config = dict(
    spec_augment=False,
    encoder_norm='layernorm',
    encoder_norm_position='pre',
    encoder_bias='all',
    encoder_positions='rope',
    decoder_norm_position='pre',
    decoder_parallel_block=False,
    decoder_dropout=0.05,
    decoder_inner_norm=False,
    decay_fraction=0.2,
)
Rows from block 7 of the text decoder, named by matrix and row number. Rows with one number belong to one attention dimension. Each number is 500 + 40 x the weight over its row's rms, rounded and kept within 0 to 999. All counts start at 0. Numbers have three digits each. After the name is the row's rms in percent of the matrix's.
# v: cross-attention value (decoder.blocks.7.cross_attn.v.weight, 256x128), inputs 0-127
# proj: cross-attention output (decoder.blocks.7.cross_attn.proj.weight, 256x256, transposed), outputs 0-85
v.182 104:482422509481466503532485521512514490511504471528580476472544507523497424520452500502485531489479514513551495513444485528498554498507490449548438513512510480441531528517548508385537565494518496473478517436549546501437442525499515460497496504434517399553502501472448508464485468519470508539430532559447537495487527449585542544389541427579427516492570450514466549518541520483493574504491
proj.182 105:527537461530547441488508588520539479453462510518483542542501464469435513518454497526501570485460506604507434486519555526537503431539497578523518417504542500513523399502456455528523504489412462509523464511533468514515485536473508577576470562512526561481529429
v.183 104:460499486455524486498501499495502511507528479477502552494538414539496474481539562499407433432530510439500516491573537527546502481522535494468446488551414507591543528530447498461478473551521539492461480533498528513575473502582501557600498521499490514507487448441542559479383457481452529508532495570517489498534434483582488530459530520467525465499487534472441483495540593522494447529507
proj.183 100:461540463484544524474507549534483513520478537491467446495503509503511456450596470450537452514522428482491459524496509464539423482503515503448494520486546483448552515511494463503505464533407500563540531485487435544494503478485536549497478499533467477535508484
v.184 089:470561553581478577492438498585490415507534433517558456443467498451484457472500441477498533508505477517468518475493550458453472478534436460426547489450499521474491484519491500561562537531501481481475474522440461499486520498564519562479466509565524563553526484533546486497529400530549469524508503469498466513462513444469546505535467522524523513507555451573596500544525447491517570466435
proj.184 092:511512505538481436614554445521531450513486419519496491555439509499461524521519537500527548481465578553532467504523482532469477483517464478535471470583514491562426449512513499497486540468453473514544534495524594509431536453537492435523462543489524585497538562
v.185 103:439518532552485556498470517542486491458431523549517533419482504481489472423436512440557553529510498532486561518454454548492579429550488535494509468534517454415499458526561547485546502474546536500480528484500519469413455460495440427498479512454485534560410454518480464525574493531498530488495567473523542486495483498516545476553565464507486522498521407577562539505520509529475525520449
proj.185 096:552495487492462490572510533519535446500524485463485500522525485494516531495490522487502542518461587498579491491571465502517490438488519518497469473519484532548503484490473540462431487467479411474467551547484550494489562565406444530507524458510563527529509550
v.186 099:517429438506469443535521533504543442548541494477530531421414485539507504457519483494528510493534469519582533490532495487438478528420577507466531507500450464538467498513506459578465560491502497510536473554509502478415550474525520500488506496506487451515582520502583479485532464483502510505496500496389543541527511457464494481438485509526457472620456493444531431546446466509454533492412
proj.186 091:581468542446520482518483525510538485533462559481552487566501489514479556505541462564486466457562489488468437514532534422482512453500550494557542483536526515543536436427444487488467495449479504644576527525465458464472506486511471552448509508410490441495576453
v.187 100:469451480507497491482531577417477398464500564508497537570533540479546464553463539466503480568406558501556549479462519498399474491473484467517434551528520459522552530437565521491543552524500480490506515526475492485472530469495525550504488458530504444528566521433484474491479543509466477411470455482418409539483479484509501487448517425516438553568494491460522529521493506516509493493546
proj.187 102:540481446459443486522550524529583579457487501568542529445589501426550561516429496512502515457464431491525461537438485450512491487481564454552560478489489422495476449465518501576491541511523529476482506485498523415566492512434494504560551497485476464470459496
v.188 101:488526504498478506505414517446551469535488514482577574442519444539521462460564527553505513497546505530536519503492527565499497486518529490535470530509540474445491558474435536465466498431474523511480480524498483457482510513465579471462540480526501536549498424487500493515629482438464487498522552418539434445465441468520482537438561554484492462564503438511509556552475548454573537572494
proj.188 101:501546486511533541561470522524479505516564486520562480522505523494483536492411552520464425481510468501576472500467501438458480555503521486565507516543534457463490489515535466447432484443446482547499504527470556479490515545438495568480492551492523429468472590
v.189 109:547509524545533459490568484434549482499489470454452526493432546524515599540440542534452632557492519505537493440497580446539483537427479488477468508499485466616498504469477518504534481505517422528516520486503496510517510484479493418464522547429494491521502514587525443499459533458444498500514449447437517482501480531476473508517479437520511503528434575457496516461513511552557531466529
proj.189 103:545483484525497437451495467512502508461522580466464446566554474469506501566586485486503451441497533477447540520569580526448544430446496539473502547454495487520439548509495534491519555491508485543501481506550469515472503547508548529495526486464476500472462419
v.190 085:415507483546559509395545473533509505512453509506398575563502488520495580507477537509511529482525544546499480514501508490480563471444477488491549449555525481448514520486435494500577487561510516520512469482449537501481484542513514449488523490453454420538526528495529532520533642505459469535479545454487517536424508472521467500612496524502493476524463464493478545508558545515585491524454
proj.190 091:501479529520450465539457488491512466460556496444447464584550464473438474479570500484560432469492494496530479474537468537468505507475502525456558586488432463454412468498494510514485444574475432485456474502473554527587461399510414527491475470508536392495455495
v.191 074:485464512532509502530500467547472498452465438581559526458502454513519519505478523487513440583538478533517621501445413503540563517423466553459453482520517494504560513452533516505484442520539488532577437484508528485514464493536536472484516508450507444560412471510453508550489470486516475490516528507597495495578496511487477497434540469516554576439466445483465533474500555533430498555480
proj.191 082:498458434527477469553470518505518560510461475449441510451512425446492543463490501500441507495548461531531488583484448390555426498475503493520503420510472552506521489507469458452515527449551537491539504481500487536492507589430579539453454447453547500476500462
v.192 096:451509518526444473554515469602574418529523485487452515480536534523517514411488525537494424482406531501515578425508486537553540555525502537506480472582512422553446450512484516513483501448500508549532459438474482503446436550485562458520500549456540496497570485479423492481462448526490487492478523490460487519472498522523497474544526518481447504478572457424494455465489490534575486453526
proj.192 101:474559485482401453527432507500447509529453514503451494472535533461504519515489435523446534487506622439527449521529522468502484496490557505466493503429474486469508550495508452562525498495464491488501535550474522488477484459550532595488469505515501537572457494
v.193 096:539484489473489485487432497467500484529478573520538423426471467465463482546501524501457492530452504577497522471442496505605542456591490506449440498525417498524439546523530493524481508546365485546525504481650504465470526437550443511497463531481456515492451518501448528514512475479439496455454518482445459535467518501473484515466503524512466435511539493495493497480493494557468475472555
proj.193 096:468482492491491525481504515509545561509464531500517547549579543487488486514526476533492467574511562429500462612455517455526549533500431413531411443548497520483469500465490513559494574503454533508576504402522434566522439575493440528496392539481533462463423486
v.194 096:521583449506526489531486474478522555498512513451522420477490479492513493417506539564509559482465436531545535560535516546618502528578524495527537454567530606543491511544477469546422495509421552535471489437549473481559479489489513504513492470459492480509491453550476466508497529450437531480479496497551507545515540506479472505492545498448604467502446493441511528436428469479466493534469
proj.194 092:554455478545418530450507509455522488473521474524621472567497508410461564478522550502492461501514520438493525519552507509447531484519497504509519451491448506473495552439479586505465529480500514428559469450522487566507503519491495470440456598541503466563469517
v.195 090:502501526606503433459536534535455466471488462513495472468569484512529505449542527467563426445484500575495520463485490557562547554461511478501488436498524452524513485507495499487466520477511529434549481578462455565487525493509504422577567525523513466565480526518439527491506529507503495565524499469529462407482455550541437459552431441456472463461563555531438450497474475543494489468472
proj.195 095:538460538482540464418447502475507437532528512512494475437479544458437503461488454453538448501504479516553529521427565500420546567505521517525465586472489586446432472582515563529566465498528490558536484507554468486518491505574489481507471513502507480444488484
v.196 096:534503486593494471477466561434518478511534441468516507502424491447469512597475462460576427472553456516495515463492547494514494501459513527484499459476456475507464499428478508433505496564464464515553516430448474513510505512511431467573453446529473474556483507495589545480515456497416516570449542478507507460543497524531510552477487481428548564550579453540496551547504483478495462482441
proj.196 095:479520553504536495503467551573527589468479488500500418599592533498507484565438458484499536454476468510504559515497558486489604509541533452527490478541511546515416519577491486486465512500521499479509448497453481446466523433483483534612557555509494458411579553
v.197 102:482461523407540497500511566497468545464466474585447464520519524520506520465457528504562459547523483418538487487428539501541611481526441496461415477511530507501465525451554523479524542612598483490484482458487467511483529532553484520481516466488472484523489480559470520496431482548560458546506466424520499465515477535568499418533492493455481524426486530499414527464477507520504455511481
proj.197 106:505449451536484518452439520494496489610484556600415500472505512573499404486511553503481448413476586544496517486495489529522465494460463548453497493486474533472534460522494487526574473530548496497513475526470519551479514459478500525478407470529473487520498491
v.198 104:493466526590492487488529464575510501474503397499524506523514532518450511482503440504479476530531473580528453506506489501540484487508504469461553501484507491497500520619496478545510442471569483509466517595578457519553484458376499472490514480506475477524444514425534516475541504493490502525564487534541479458585530491472412543502383471468581517453514491457487474436479525517475527510477
proj.198 104:549493472482569468588462516512479562503516538477553528390518501479507568446489480487457505511455458480482520534481572568481614525571492560502441520533488512477572559516495568468504483468490457525525553513504475490507548483542545440497465533470492439470562475
v.199 093:468477516469520483486553560499490475539505528527468479508562476525539536490530567452435542565481500462468408532528516528559511541471481525505471460473520486513495465452540518424559507518511480422566472550569556524513548490501558527510508550517526484473524511535456422549554501456542491592474488487571437532384459487532453481514548498541462479426551523580530451458500498542521522490554
proj.199 094:481528491541553538476473465441544474519473489526467511487433535459561452484514536455485501517554563450522481479461507488476475455502514518514461530516552530478468482506544553483536482425513541469546492514555467476598494535594506504467554523570473497479473450
v.200 101:505483417478595499491495527513518495476517491434555530504481504502503442535462527556483508509501474544500534528521398474456492534489538540565402577512471556518466502517547503476421527459438524540448507501498484454521506512577460425483511481541526520430547458505428470526581482524532441460434446529552425553465546489548466547532536500437511564517507520449476493481503499536475525467550
proj.200 109:514487438489511560451496495506512551483579436546523526446458458454488440544508474521448430433523569485540471529433500427480518508498531485457522463516484436554517493544483521453479517473451534513449437434456497555526570473499489505480491475486527457555457553
v.201 109:512555483516512540496486521496573468455485602476506551497425466481545456469535469532511458476519528491461445511520452459495580535493532494514504484545556484602470510494479511479480544509530493587498478478486482489538484520466436487479606517447513451485612477533450529461420482525497455444507529512512441463545475561453491458418510486469591494478482517430556482540582532472514513494501
proj.201 113:480479478499481566517565524540494491441499476575503500480444529499460498487491473515539514508534578534544465444448481510476524532532524520540535501537575519514439484467448431497522557457468509494472517464473447544463490452497505502428502571523553508489524512
v.202 105:532544461460512537452561527486503535498533598514510511451405493468497564445511516532478463534556432617550538463511456504577483497515478498481465467480540498524527510538507551488452546499476530538441431439524474483508461474450455566453505523508537531513484466529453557529538437505526550475479499536489467478406559532521461490485575525506559459510451542468489544559509548554492520522432
proj.202 106:476456495535413557541500472474476463383509523575521506489523507515467472460483493448543513567474531478479502440489517518508536470491447516503455476461497592471544520495422511559471464518538506489543440444500506495438473522513503420513462539522479481543477481
v.203 088:490496535458459498483526518501428499449546506430535557519501512550520560505530444495475521497519600538483552536496518414490452523449476435501567466545478548522452485545457507497533529412464508538490535529492507542541530525511497516440527515450495453469545489488536471406490563483558479498526467513561523475570479539450529522543559492488444492472390550568544533491576510442456452498528
proj.203 094:552487461505474539511427532428469516506523465469507505479549500538525559487502587487464506472499403495525554491508433473481469563417468520593475504490531455580480550462524482475548513496526482496501514411536484481477504471450536515458546465488527475473522468
v.204 103:502528502449518578435477534471468484452515545495515502518509440480498557501566452477469510537559517505419546418451524516483453439495491450477521557538506509491496506567564552483573509444463464428483512532448458519471516492468553554500579512494491496532488544539501494461518530530529507457460498533524498456478548544458536519500490482518432467595460527448417488557590510536404452480549
proj.204 103:537380511482530471506568530558539548507501465501556573510443434536550431561539528513500483536449439614470493491484438517510481503508446470512483514530477505552437473459533456536538540512477531501459529489523525447549457515473564477443486515453519456437503523
v.205 106:459449483470497546494518555478513533499463581500479546455518481525525556539493510605505547516505498519559501492510400511471438522487461503508510518500522563484544476451463563478459503479505518552447501440491556535539479496429491567458494521536547537487487435611438452476545475489527515434467488459482424502470533496542511506561592532491507455561415595443529487513533532510511519523487
proj.205 096:459527469519420561547496451477524459450558526471573456533481457532518447427540544501575526491484540523522472460462498504507437451453441486478521486506482439510535514473488500499486502434522480500602497447501530496481504471469562467462436520610438548527479496
v.206 096:479505480454504570472488474485540589561465469507414526521498480526493520474565498574507473512537515535514491480500514577528425494516488467467490520513505481525545501534501517527487469548510531481455461440545440490567495497355512529515471471554454558511450456543470512454570501497462519518490501476500429521600563469474474521451494533532580504556538514404450484419531508536507468487539
proj.206 091:518482528534471492564518452525528575512513463397535543555512515499552483539505444569459531521457509475479472497456556539564498434537420551514499457550465465451543566522500546565528454456425548482535480517439458489520468461497529517460474518524479488550545496
v.207 098:521497506430516518534486560476560469479519407524517490473415516479457539455406514471491485558472500478550518555461483428509506445509468547461527511532494519534460506450524578475510539493564480429527460441486511487447491524559489425410475500379515499461441460469579471540502434533509508502499508498491501502444499551529498505511457505409484570468453465514552535540468520468539523495534
proj.207 100:492557492485483511564475526488485532503447502600483503451544523548511448514469482512474446520522528491475520576548448480448478511450583547427537470504544507570537511472503454536427536439563476516511551538505598503418562475530536449520517551488454448517485544
v.208 096:428474499467501498513502559466466533556586423472483506503468442500527468474502452461470544460455505490484522519533443470497430520461449493545485546482418533525522517470578510491466549448461504463476542507550475550511481502514486460552502515493490480449490409481505477516455491528530481513430509537453512520453441511444468557539584459471446548521449493406561482414426494430431540469494
proj.208 092:540499437477492459516514455476504530474481468510537544551470497512567508586497536512551488492483546430510438485509509507503539413442585461484551459502443518524457567507427521506459504420492546501478475444463463560513593509461514517406516472464517439502503449
v.209 103:470444481567500500505530399501512528508420495529439535561467501479526495562455483604545507456525489535508456423493481566530502502496538517508518576477552484476538571476489413520412495535496462477493492549461508492565497512478550443501526497471466523489465497499511538504497543493432501471565482545408507500608485442534506534462552501516521502543490458402446452470535513514479533519546
proj.209 107:518562441480499480560527506536479425428498485373516543520545446538458478595462474526422544495444543514493467473535499515511522468538532587556515549433462419496529489505467509414501518504457494516432517482495548546477452492522493466494434445505488463545526481
v.210 096:387481483516486491547517532512527492495490439546533522533473565501572504488521493460503434494445520558539447496485501505513610487528519518548497510464470554482510543407520524494424561524416499487556498439544506481488547499565580576520521458524486556471477465489530508458450466531475489521517492536509556480490449522558502507516565592406497536475442557491496499474470531443463552504470
proj.210 093:499463505499519535488440520538547479543467415536477458441474547553501541510462522469479567479467536473512513510428389433491559498500589513519550485538496521434593445432437468489461491537532479497432496481508484471480484464513525495482497492443487479570422528
v.211 100:548514436479481448493474412543443492481522523545504528542472495486492495461522489506507414483479499480499523537500580506500495508507476487462526544570491512575466472500447456541499590538445520456482446538435504431512499519568452479611424496534495527488446565498448555510558537519448514472502491496495536497499533493526500468555627498570490490481511470497510573508524509570508394514496
proj.211 106:458500532489465551457535486560490495508495442491491555485530561463469502505531424495451461511499455516542536515534511459564491548522452509479519469383484546436429477551467506500456522548459563487434450451525483520464537490521457444541522462540543503521463489
v.212 076:455570514571456513493546441473500450509418556445514532484520472505516499454539494495514478500493472482486549470515507505507511518443517543486513506505563479540532439488483517382512529524513529444551499593434501554507515494568561442609529454512547526539512514483479511513478514507437475462495508444520496522445437524562524496515587431544470475537541510499506458594454531521582509538447
proj.212 074:439492532432482459437535503455443431500485499486487491527430494425432571535502439454523509521542484583435507497507545451431459485541567508534520597528474538479479481522471492457502487517584496496512497467496491487476533533517479529463478443522539473492491465
v.213 095:498371548513485496457556530441532477485551476518492478449524561535446470618504465564398541538515552536519546446518478456523448473477506518465512527529388513502512488449519522515450507502496500495447550521613458536485504504513497494494520489542462446481554536472517480531529536523559468491493462490498527532465531499463501517458505447493468501548509562472514495592468543485596464515473
proj.213 103:443481453500454508521505445461467537452471513487510564481503420567506568480557448512535468492561478504481457539520472474523486523566523423479461517494510495573509507452487553549480547503421606587481537489463552502447540541478521549525555521488512496476580535
v.214 110:526479476463516463500430464469449523542548419543465498437460511505524560590513509473485469529475504473555522532426493525459482491498468524543385482461506507517575526505500461527494543494492499426534492396493528513460519528512519531453544539599512525425458485455426457508560419534462524527466532514479513464435471533510498473485460569463487476485548563489482475507476511444537590478508
proj.214 115:520505532517514505463551489526507468509491481506427504510524541511535525458460481453547454486465629485542505561479557421500465489455477480429458440528465510472600470453538447510451522520518504583476497534525437529521469440511447500558501492514519481553484517
v.215 108:522514552479535503509462496526448483516545456509467519601587502530510541568513416463474551447501546457525484458532595447500536511512487424543515488441435524420474519452502484511585512553479465451454489505565528483489442480539533539536525524498467521463484521471464498460393488533469461448498538593496587477497523463475492512514464533434476454504482525544507439494494487476435500481535
proj.215 116:494413564562467556450493506543499494501462495499520503479450495589486500501509599526511517521495483443520466490568459467470484471553484401428549476509490506521445465445458468445550475505480444557476571520557455541467458467502526542441513506473442586513495472
v.216 105:525485422497533456495475449553489483459450426460488502532467540501494482452378573472503501576479502479470413508489554500497522479524510487482467468528591446507524549545490501526523469459511454554535474460506574461490502518404519558464491504447466461489467542481559481481547517436497512538540484500492530489519495497502488528411336480523523542466528495512471576466485477506474490477502
proj.216 103:507493500512547465544538571488545518579521552489461534505527505393545433436514509473396541475479526479485543522526522532507579549501545516522482490503477460454576499489537507562479554477429537527458481516501454445580469498529498507557520542509575520500483453
v.217 098:526505514514471550505543489494567428452509668483532467457536525498499486501482547462452485516556477549475538409492509445610497496473520574503467451494541488438438482527507490460507429461468508441485565514527501485489500464480550530500480469540483459499494513449469468550513537479532482456494459585480556534453499497529532519461565570495494520486413484507421527513526499541537447515500
proj.217 107:420478478504473504508465532449467493470490504549458567453516482500475581442526530492414549517519522562474498510551491539476467533587477494492468516479514530517503496517478511528506476540571552464477540455531521467462440565526494522553453467443498413541540528
v.218 103:563525516463460538524516506445484515582476472490510429428511513515470438477504491492412484499462493475499473520530504524551479485569486502509562456481443542532453475464542420563465464537496480534474509499544483480536528452505486470477440509510479465441567511436547542573526525513489551556555427476436517523585526445506550478431604538542474443464446459499552481511431502492554483522512
proj.218 106:466551522539464501512452557457428520444420463503538517466527527536495555581461566465452475461543452428485449477491449514561518522499516454542500441545549506448480507501485552531492525455453460463526433415426492574508479540405468474482525449487457455544440519
v.219 099:461478516514446529565500482567501535580496523515553469521471541510523487600510535467441419501465556547451470547472478515459510485475511529575494497437479444496519530545525513588501422508505493478479503520498558498471531432445536463455487537546503483454491532416480544513542510537468537489523483562421512493530482480522512440497532576482513553445462469452564497384504496474476586505494
proj.219 099:549557479528548568491484501524517468467469489439485551438466523535471592440434531530470554484487542466469490561442485499535520526492513489412485472502494473520562466468480497504433556478463476489478492512443538473529483443485463416551510490417471473489497523
v.220 088:404435472531439489573536524468538492473453532505473471501466471546543518399513477513476520480491517479481446494472518542538549479484503487484499500561401483508566555553517493428526484608541501593527488495499527508515539502510473562500549469564481513570533481547464468431483496491511481490512503475473496499430459528450522569482556488461519486465486530422535481427448511416452492504431
proj.220 084:462448543526463454499493449487532474492476523487519489538527516469490506532560513485531542514556570480480483468412456519500516442485532455509520552530465512509559483407472466466476557492451488446516536474526438464527464490513456547378496517501524470508544487
v.221 103:474445507482510547491463541489484533446572501547413451482568524556514517457527491505444531518588483492461517467479498566530462548482483464535472483490395519480468537606538438462547484477522521479457508497495428518552541514441495571460534566518496466593525494561501470474557561508524504520474463467564495495577510542460527512428500542448503505489429522495469487438521493474500434485528
proj.221 106:553427511485499469518498493481548488505509483490574518496505521509580529507541546519452529442439419465508531402490515545499515440473439546479436446542535508479487488489526523525555462455480513555502529531517502427559487547457548539530498504556438456493506467
v.222 095:450516446545458540518498480439565448485508510475543574448515528501467472477534453477506417387471483449499449463462558495463474505462553576513455513453521517432537488485426554494471515544474497545503528476448465488494561470463505504445537454609483576496425469450493511441561461553499515450528495563542535485479561494531465500508501475486534470553501514533522489577463497522500496463446
proj.222 103:397541568455530490510503491559477567509560492506466464500485522411443520412464465519545516496523481547513512452448416481540427516544599467499558453544462548448603478530513517477450503558479487436456472487454478485495498541522515479481516500531520520469503547
v.223 085:521478495526472504445438500460506493533414468526423509552549492481517506581509427538521485509549547431492480538487554525503554523481483427462555436509400475470527516423472530415486518590494464525479469470489546485513491509479429575547461495475481490542440525529535490506468547506389444498461493504565464441532555536498497533485539479422509499552506499533538518573502528509458503496503
proj.223 085:445448574524533533463429494513561499492473516487588443508466447540485452471425461511549535491504449532490557516481524535536471497566465514484491431583480530542446431470503505425470490438482466496525468445508475494464446523491524520495524545557522576531514534
v.224 107:450598507513468587484496525440524537524555514522555570517474527474493488541545427418501425474561559479401558521501576443472434486433520473512474469478534425484505512569475497453539488532495490482448511477498494513490512487506530462457521518530498459538459442469463580467466420534543481492498483567528438468463534562516513471529513518507492555459465474456525547510513507488441555452518
proj.224 105:538447463496537510445440505531463561451491477530496506508510489545514500491473484504477514536466533582435524471477485479433481510475493481505527450563560475489542516488526399497498479492534463445418469477546453434423528455573528530483495483506550513448497553
v.225 102:477497513466504558550543530581483465488494523568551514486543496569488527399558414475488446538468516523510523514500541464552589486568497529485539563517462459489519469507547493521538503520552542534500469517479501459528444478522469595424488489529495575520470481559476540428455501506512469491516506484520444480520477510450488483547424553396463523513494498516415518404535536484448513507511
proj.225 110:477479534479496535465473499471555498584516470511512493437494512572476444470551518508535502533498520517494528522491540510486515553453412551467489543500480476399551589506514471481536447495505445443509487513538503521457522464499562476514498559429498508505446498
v.226 100:433578493473494507506476513530534496544489577424482491517500501507497496499501502431491562467507519441452544472484471521481562516547519582514448487499451521517509486564503593551474477536457478484550458468424462514453542482449453461428547479408493540467484489401576422496545518507443569492467482453505539487508540512451539469489504433455494474544468481525531572471551481529442552513496
proj.226 106:563532472469500517485525516473591494552496548517410459575484513415481543487521547490533517486469536499486607549506425501489532530490549493526453495570474490591434460466496532534472467539529455394529461505391482467624436483521460464567505507492488525505537546
v.227 118:596414490551489417516501481515441458452445501509521405507463418506510538494474458507473565516513455518484600521487533519498607493457495453480454454543451559476495531555480557413536481483453497527556550484526523478504488536460463477550487487489475507493558538423522447565491502454527508482494514521480544480478576483541525565535494416461502488502579508497480515495496462510458542503502
proj.227 122:540466513540547438497528530503521472497540518540559434522535459432481471541484506506447453510588511509557504555441510538518481509521467406546443459491450539583507438516499544501502481471466470503545502466562493538515488581522471562510515472474456578555577519
v.228 089:521569526463498569524510484489441468560467498455525514516527481500466531504490427459508513485504480416436537565536559457432503477499505519553521520492576460559551416449495550437530448487485501478519580507431563513479418531467562468512455492457543489486593507471477489554409484500561511516513462495440511536507496445492515446565474456533467509546535464464495449535456456534489537512470
proj.228 088:493560549531449462448526558459445443480481495496539535515458424463483473524401458524556521515499520571465442456519470549444434477494507451440556495492505429497472517516482448466487414486513508475504537517422494538468504479425485538484547510432455568468468480
v.229 094:441474536508534449483473604494493477492429570476493463481587486514517437561422599530563561462443524505531521467491415483485536510543512511532435498534419541432455514538565523558502461505546497556457495564516493528501528437530462456470536481508500458516550516588539495474469537530472479435482508430480481465487535507493512504484485480497445491486461566454464541505542514560507478503531
proj.229 098:464416462485535484456471487498556534534513561515472456514433516489439467465574503526550442502486510500522514514449463437528545513435439442504492540514470501546465424441518560487606527539465471506526514518473496490543492482489506448516427457489460506442482465
v.230 096:469500558419537579501517469520496545553465413479536506528498538509460517487554408526473473488490470490473499549551444543548511448514518464510475552501534532529518486554531486479473524530446466462536473561597481496568501498525533488421494481418526536415513491464545533524538443525509512568550432506496505515529509431482489581481503464480518540464553461433507420483483534571484521537563
proj.230 093:610542531528489457586530453474443475552479479485543500496549404546607491563455488439479470508506530426493418467513497499526525499546472522541450481503508477468541549534467504462512463453485530465480511482455507593465476505496545492490460499492467437583462519
v.231 096:441455515489458521509463523497516508479541472588472493471498525523477559513519434559511492474522515523562450526432477514509493437495458452473518510511498547455526469494480514524433496499531499435480550479557473519503484461418519595481454446576480477507401434550488430447502477494544513521513461536515536456582511461491451509582504565486544505560381552462430477519485526463482522528489
proj.231 096:503443481576490537558499479514496527526536536508592478459469484589529563434437470525532497542434521508554543480518462552502495503523449586446530505501524494460626513414505472461501477510522492532507559457508506548489540476439559435492410525489466479514535575
v.232 103:523470536575501528564514495518512438527551464472518511488511467532501494470543451540515460485507530551524481478527518500538485557502490556521563438442473536478477539421425598516535511501499542440519586447499495564561583509450559426550474489532470596444506449445526473419474501520464503509472561551535481504560531493538506506532519436401490490452501527557492506460516478502487474477519
proj.232 109:513585556504547505482450520507465598481469417481472456440530495504514541472509516523446542565509451432534494514435455500480524507492543544506535517559536500534469518543559590541463479432537466490574475494515535503503512500510513556428481490468443555517519560
v.233 103:496444533556503459450499583465490452434511480522473452489506555514497417560509450508445479557502473441439496484515508549516561483574549506506540452523529544567481473467505479502500527523446511499522558497507535577549490540498497384488543497463519486548601502556499504539477417494504513553450471485514480492595508486532456493454540431495501563452541513486493506567500523554531514507581
proj.233 103:550510428527530416504507513560443506511455534550475473523502508542495432512528459462529470442521500524545468487413505481433577520551499571501437540576549468539454459477459477445532509471460490514510485481466485564566584548493485541479515505449508503510525552
v.234 100:503497530512455481480545523565520495465558531518553481551520493467539517487547460509469487474456503557510496450521451466494572482481479435510544509460551515512479442480494563577487477434443493548499529466579549481421429485461541571533494532552530507512578545535426476585488512479593497451498546499457562489440561443492454483579521542534501464577506504493512465479504469474548514481439
proj.234 097:505467505506464543506474465495473462484527477550555523428507471511488536431499513505550542490523517518547419475463483564498487500539441408519482510488485511448451515509502455555480491562516498506473535496518557504474479498468508507467525510495501543471526530
v.235 096:436429536467530513513488500598461503573544437449551432496547492506480485545499477560550516515500471515532527505488497544525550443532513504523490468487494492500520478553515519461486504486524481487467477539576517525573491446506544526478415453515533534511491519526541508447486430454440487472446469441543453542471515459517464509496407454401574567473568494450445529416501457542456540529493
proj.235 095:538495549492541449421465543459558547571513511486607435466454479501534520478481525526514492457482548472483540548537564465452558499500449435412447539522427459530567551494526548451506520454508523481554476492450534511468506483482542524549458589493423501461504432
v.236 097:451536503491537504482463484487536536603545415456531491490510547479516448558492434516548424473460512568447507540517522467493513498532510492510508513524466480534501522443524579583372520457425503451495477451511516499516553526556568498526454483481538463472536476530543484476524486488507498604468459500506477488419511484476539581562490494458483558568510446451533510529449500563484505511464
proj.236 105:569496472541425428469510522530465506512487456514554480550491441483603529460450470480494506538517542463512514507475431444542561476558537486542509449489518474492466503484501512491450501472514568502466449474468478490509544489544551495537453570517505468490470601
v.237 096:484496496472544497522529497526509400467607484544502538494514566528465455478435446483430451553519528448464508447482549473553495470544516546466571594533515508565481502429487467593509436522460479421500559521427494515472509564469568486492513462516478479470502540496451486491516548448497550535542474470457523552485490529517561481517466469501451500530469502408497580466490497502509453549505
proj.237 105:460538414517443468486529542496461506544453426503442592486552457512507517524585475527486526512490502546513526532523448581526544553543501457456537536415539446500477484476500473525433502538521546498408565474480515465558533484538510530534486521484523487493503534
v.238 100:498495517487518509473427538534529472474473460462394458490508469482547541450553553443466527563482494445507445529501472545506487477494489465486518454572504477521526507592510442457549507458566482441546456563487519560507508513482544534594548495472536430541469555498566434481505431519443494496491582481564495499478474576467476530457503549498553511425494528443536422525484509489499512484546
proj.238 102:486410509539535498532532486556570484513410501550530505508427550536513510516496486467543456475495513482499508501502505567480533468478537515486426517562499526496487527474525451436505503496530464559501528572537503455538502476522490493489453491516508439497499450
v.239 109:467496521456537500510486508505478542536426515567523539508509506507493544549452495524483534472548494503516625494495437477419494513593504505528444504509412549480505449543512544521476473500459495560484532380501513496472427542453456496494488536443486525493555489469472499519502444524493504494467474499404547415551564445483547490553523510488461489563471530413424532548525517524465506499541
proj.239 105:523491510498439472498544500578498538522545597471541470490524479510517459502476477523507496533465529491459506487502500485516512556508464498492489413494448473586527484459446441555546416568463495511494513468461486489468450459511502479520444461472482568607477558
v.240 099:489559533511524475481531485483593487544463441492540507526497475471502466510589492498531495470449526472585461507523471506525531509526546503534594514475460533453483451394543481483407512514519478482509502541497462448457504447567457548532525418540488473446490533462490465565466572523476469475579528541583521451458489492461468487485458573510515480522534470557509426530476514463540559525439
proj.240 102:476478603456536591540461459487520449536481463547556443462401480541495538470477472511499494498563483509554447549548510457519511490563551509466551517521528588465510453493521522478442431513532467481498551508504425565506459509515528419484621553497501489517503560
v.241 092:493464484518482483533512559506506491547523547469477517496483539519523525537444541552547490418524494492509417456528460549500543569454468526551426470466550440521553459435476538463411497529515465481518457449509527524470434478398470561516491491552521413445532480508460486505532509510484512607464506537429564462452439466487479496473504467492557502520532520487464526453480490496518476511380
proj.241 097:489520566564469525468489485505492437460516551497449484547484484478544526490446485423551540466504637462527478473536583505483568537563529542498529507459478605493500474491450512528487479520494541464489523484460470512537438435513445549535540599465524527482548510
v.242 100:517450525429583495521524513552515456518548490470477465549505494516491489483438527442471562508521499493472476450497577466515566465533487556544508471469394461517490502524507501456550454501580456518528525539508570515455471487600442529549463470457512491543488545427568481519518501504529505544483538476480598549477509454484524544481519508442523563507468418573486539492466485532450443532433
proj.242 100:412495556491527477491473510473485519468448594535499475538474493552479530563484592513449542423480493466445527488584522511478561542531605461492501513490505490554483504552437493487488443543557512489513480547480536472561522479461447500530435507412443479511503441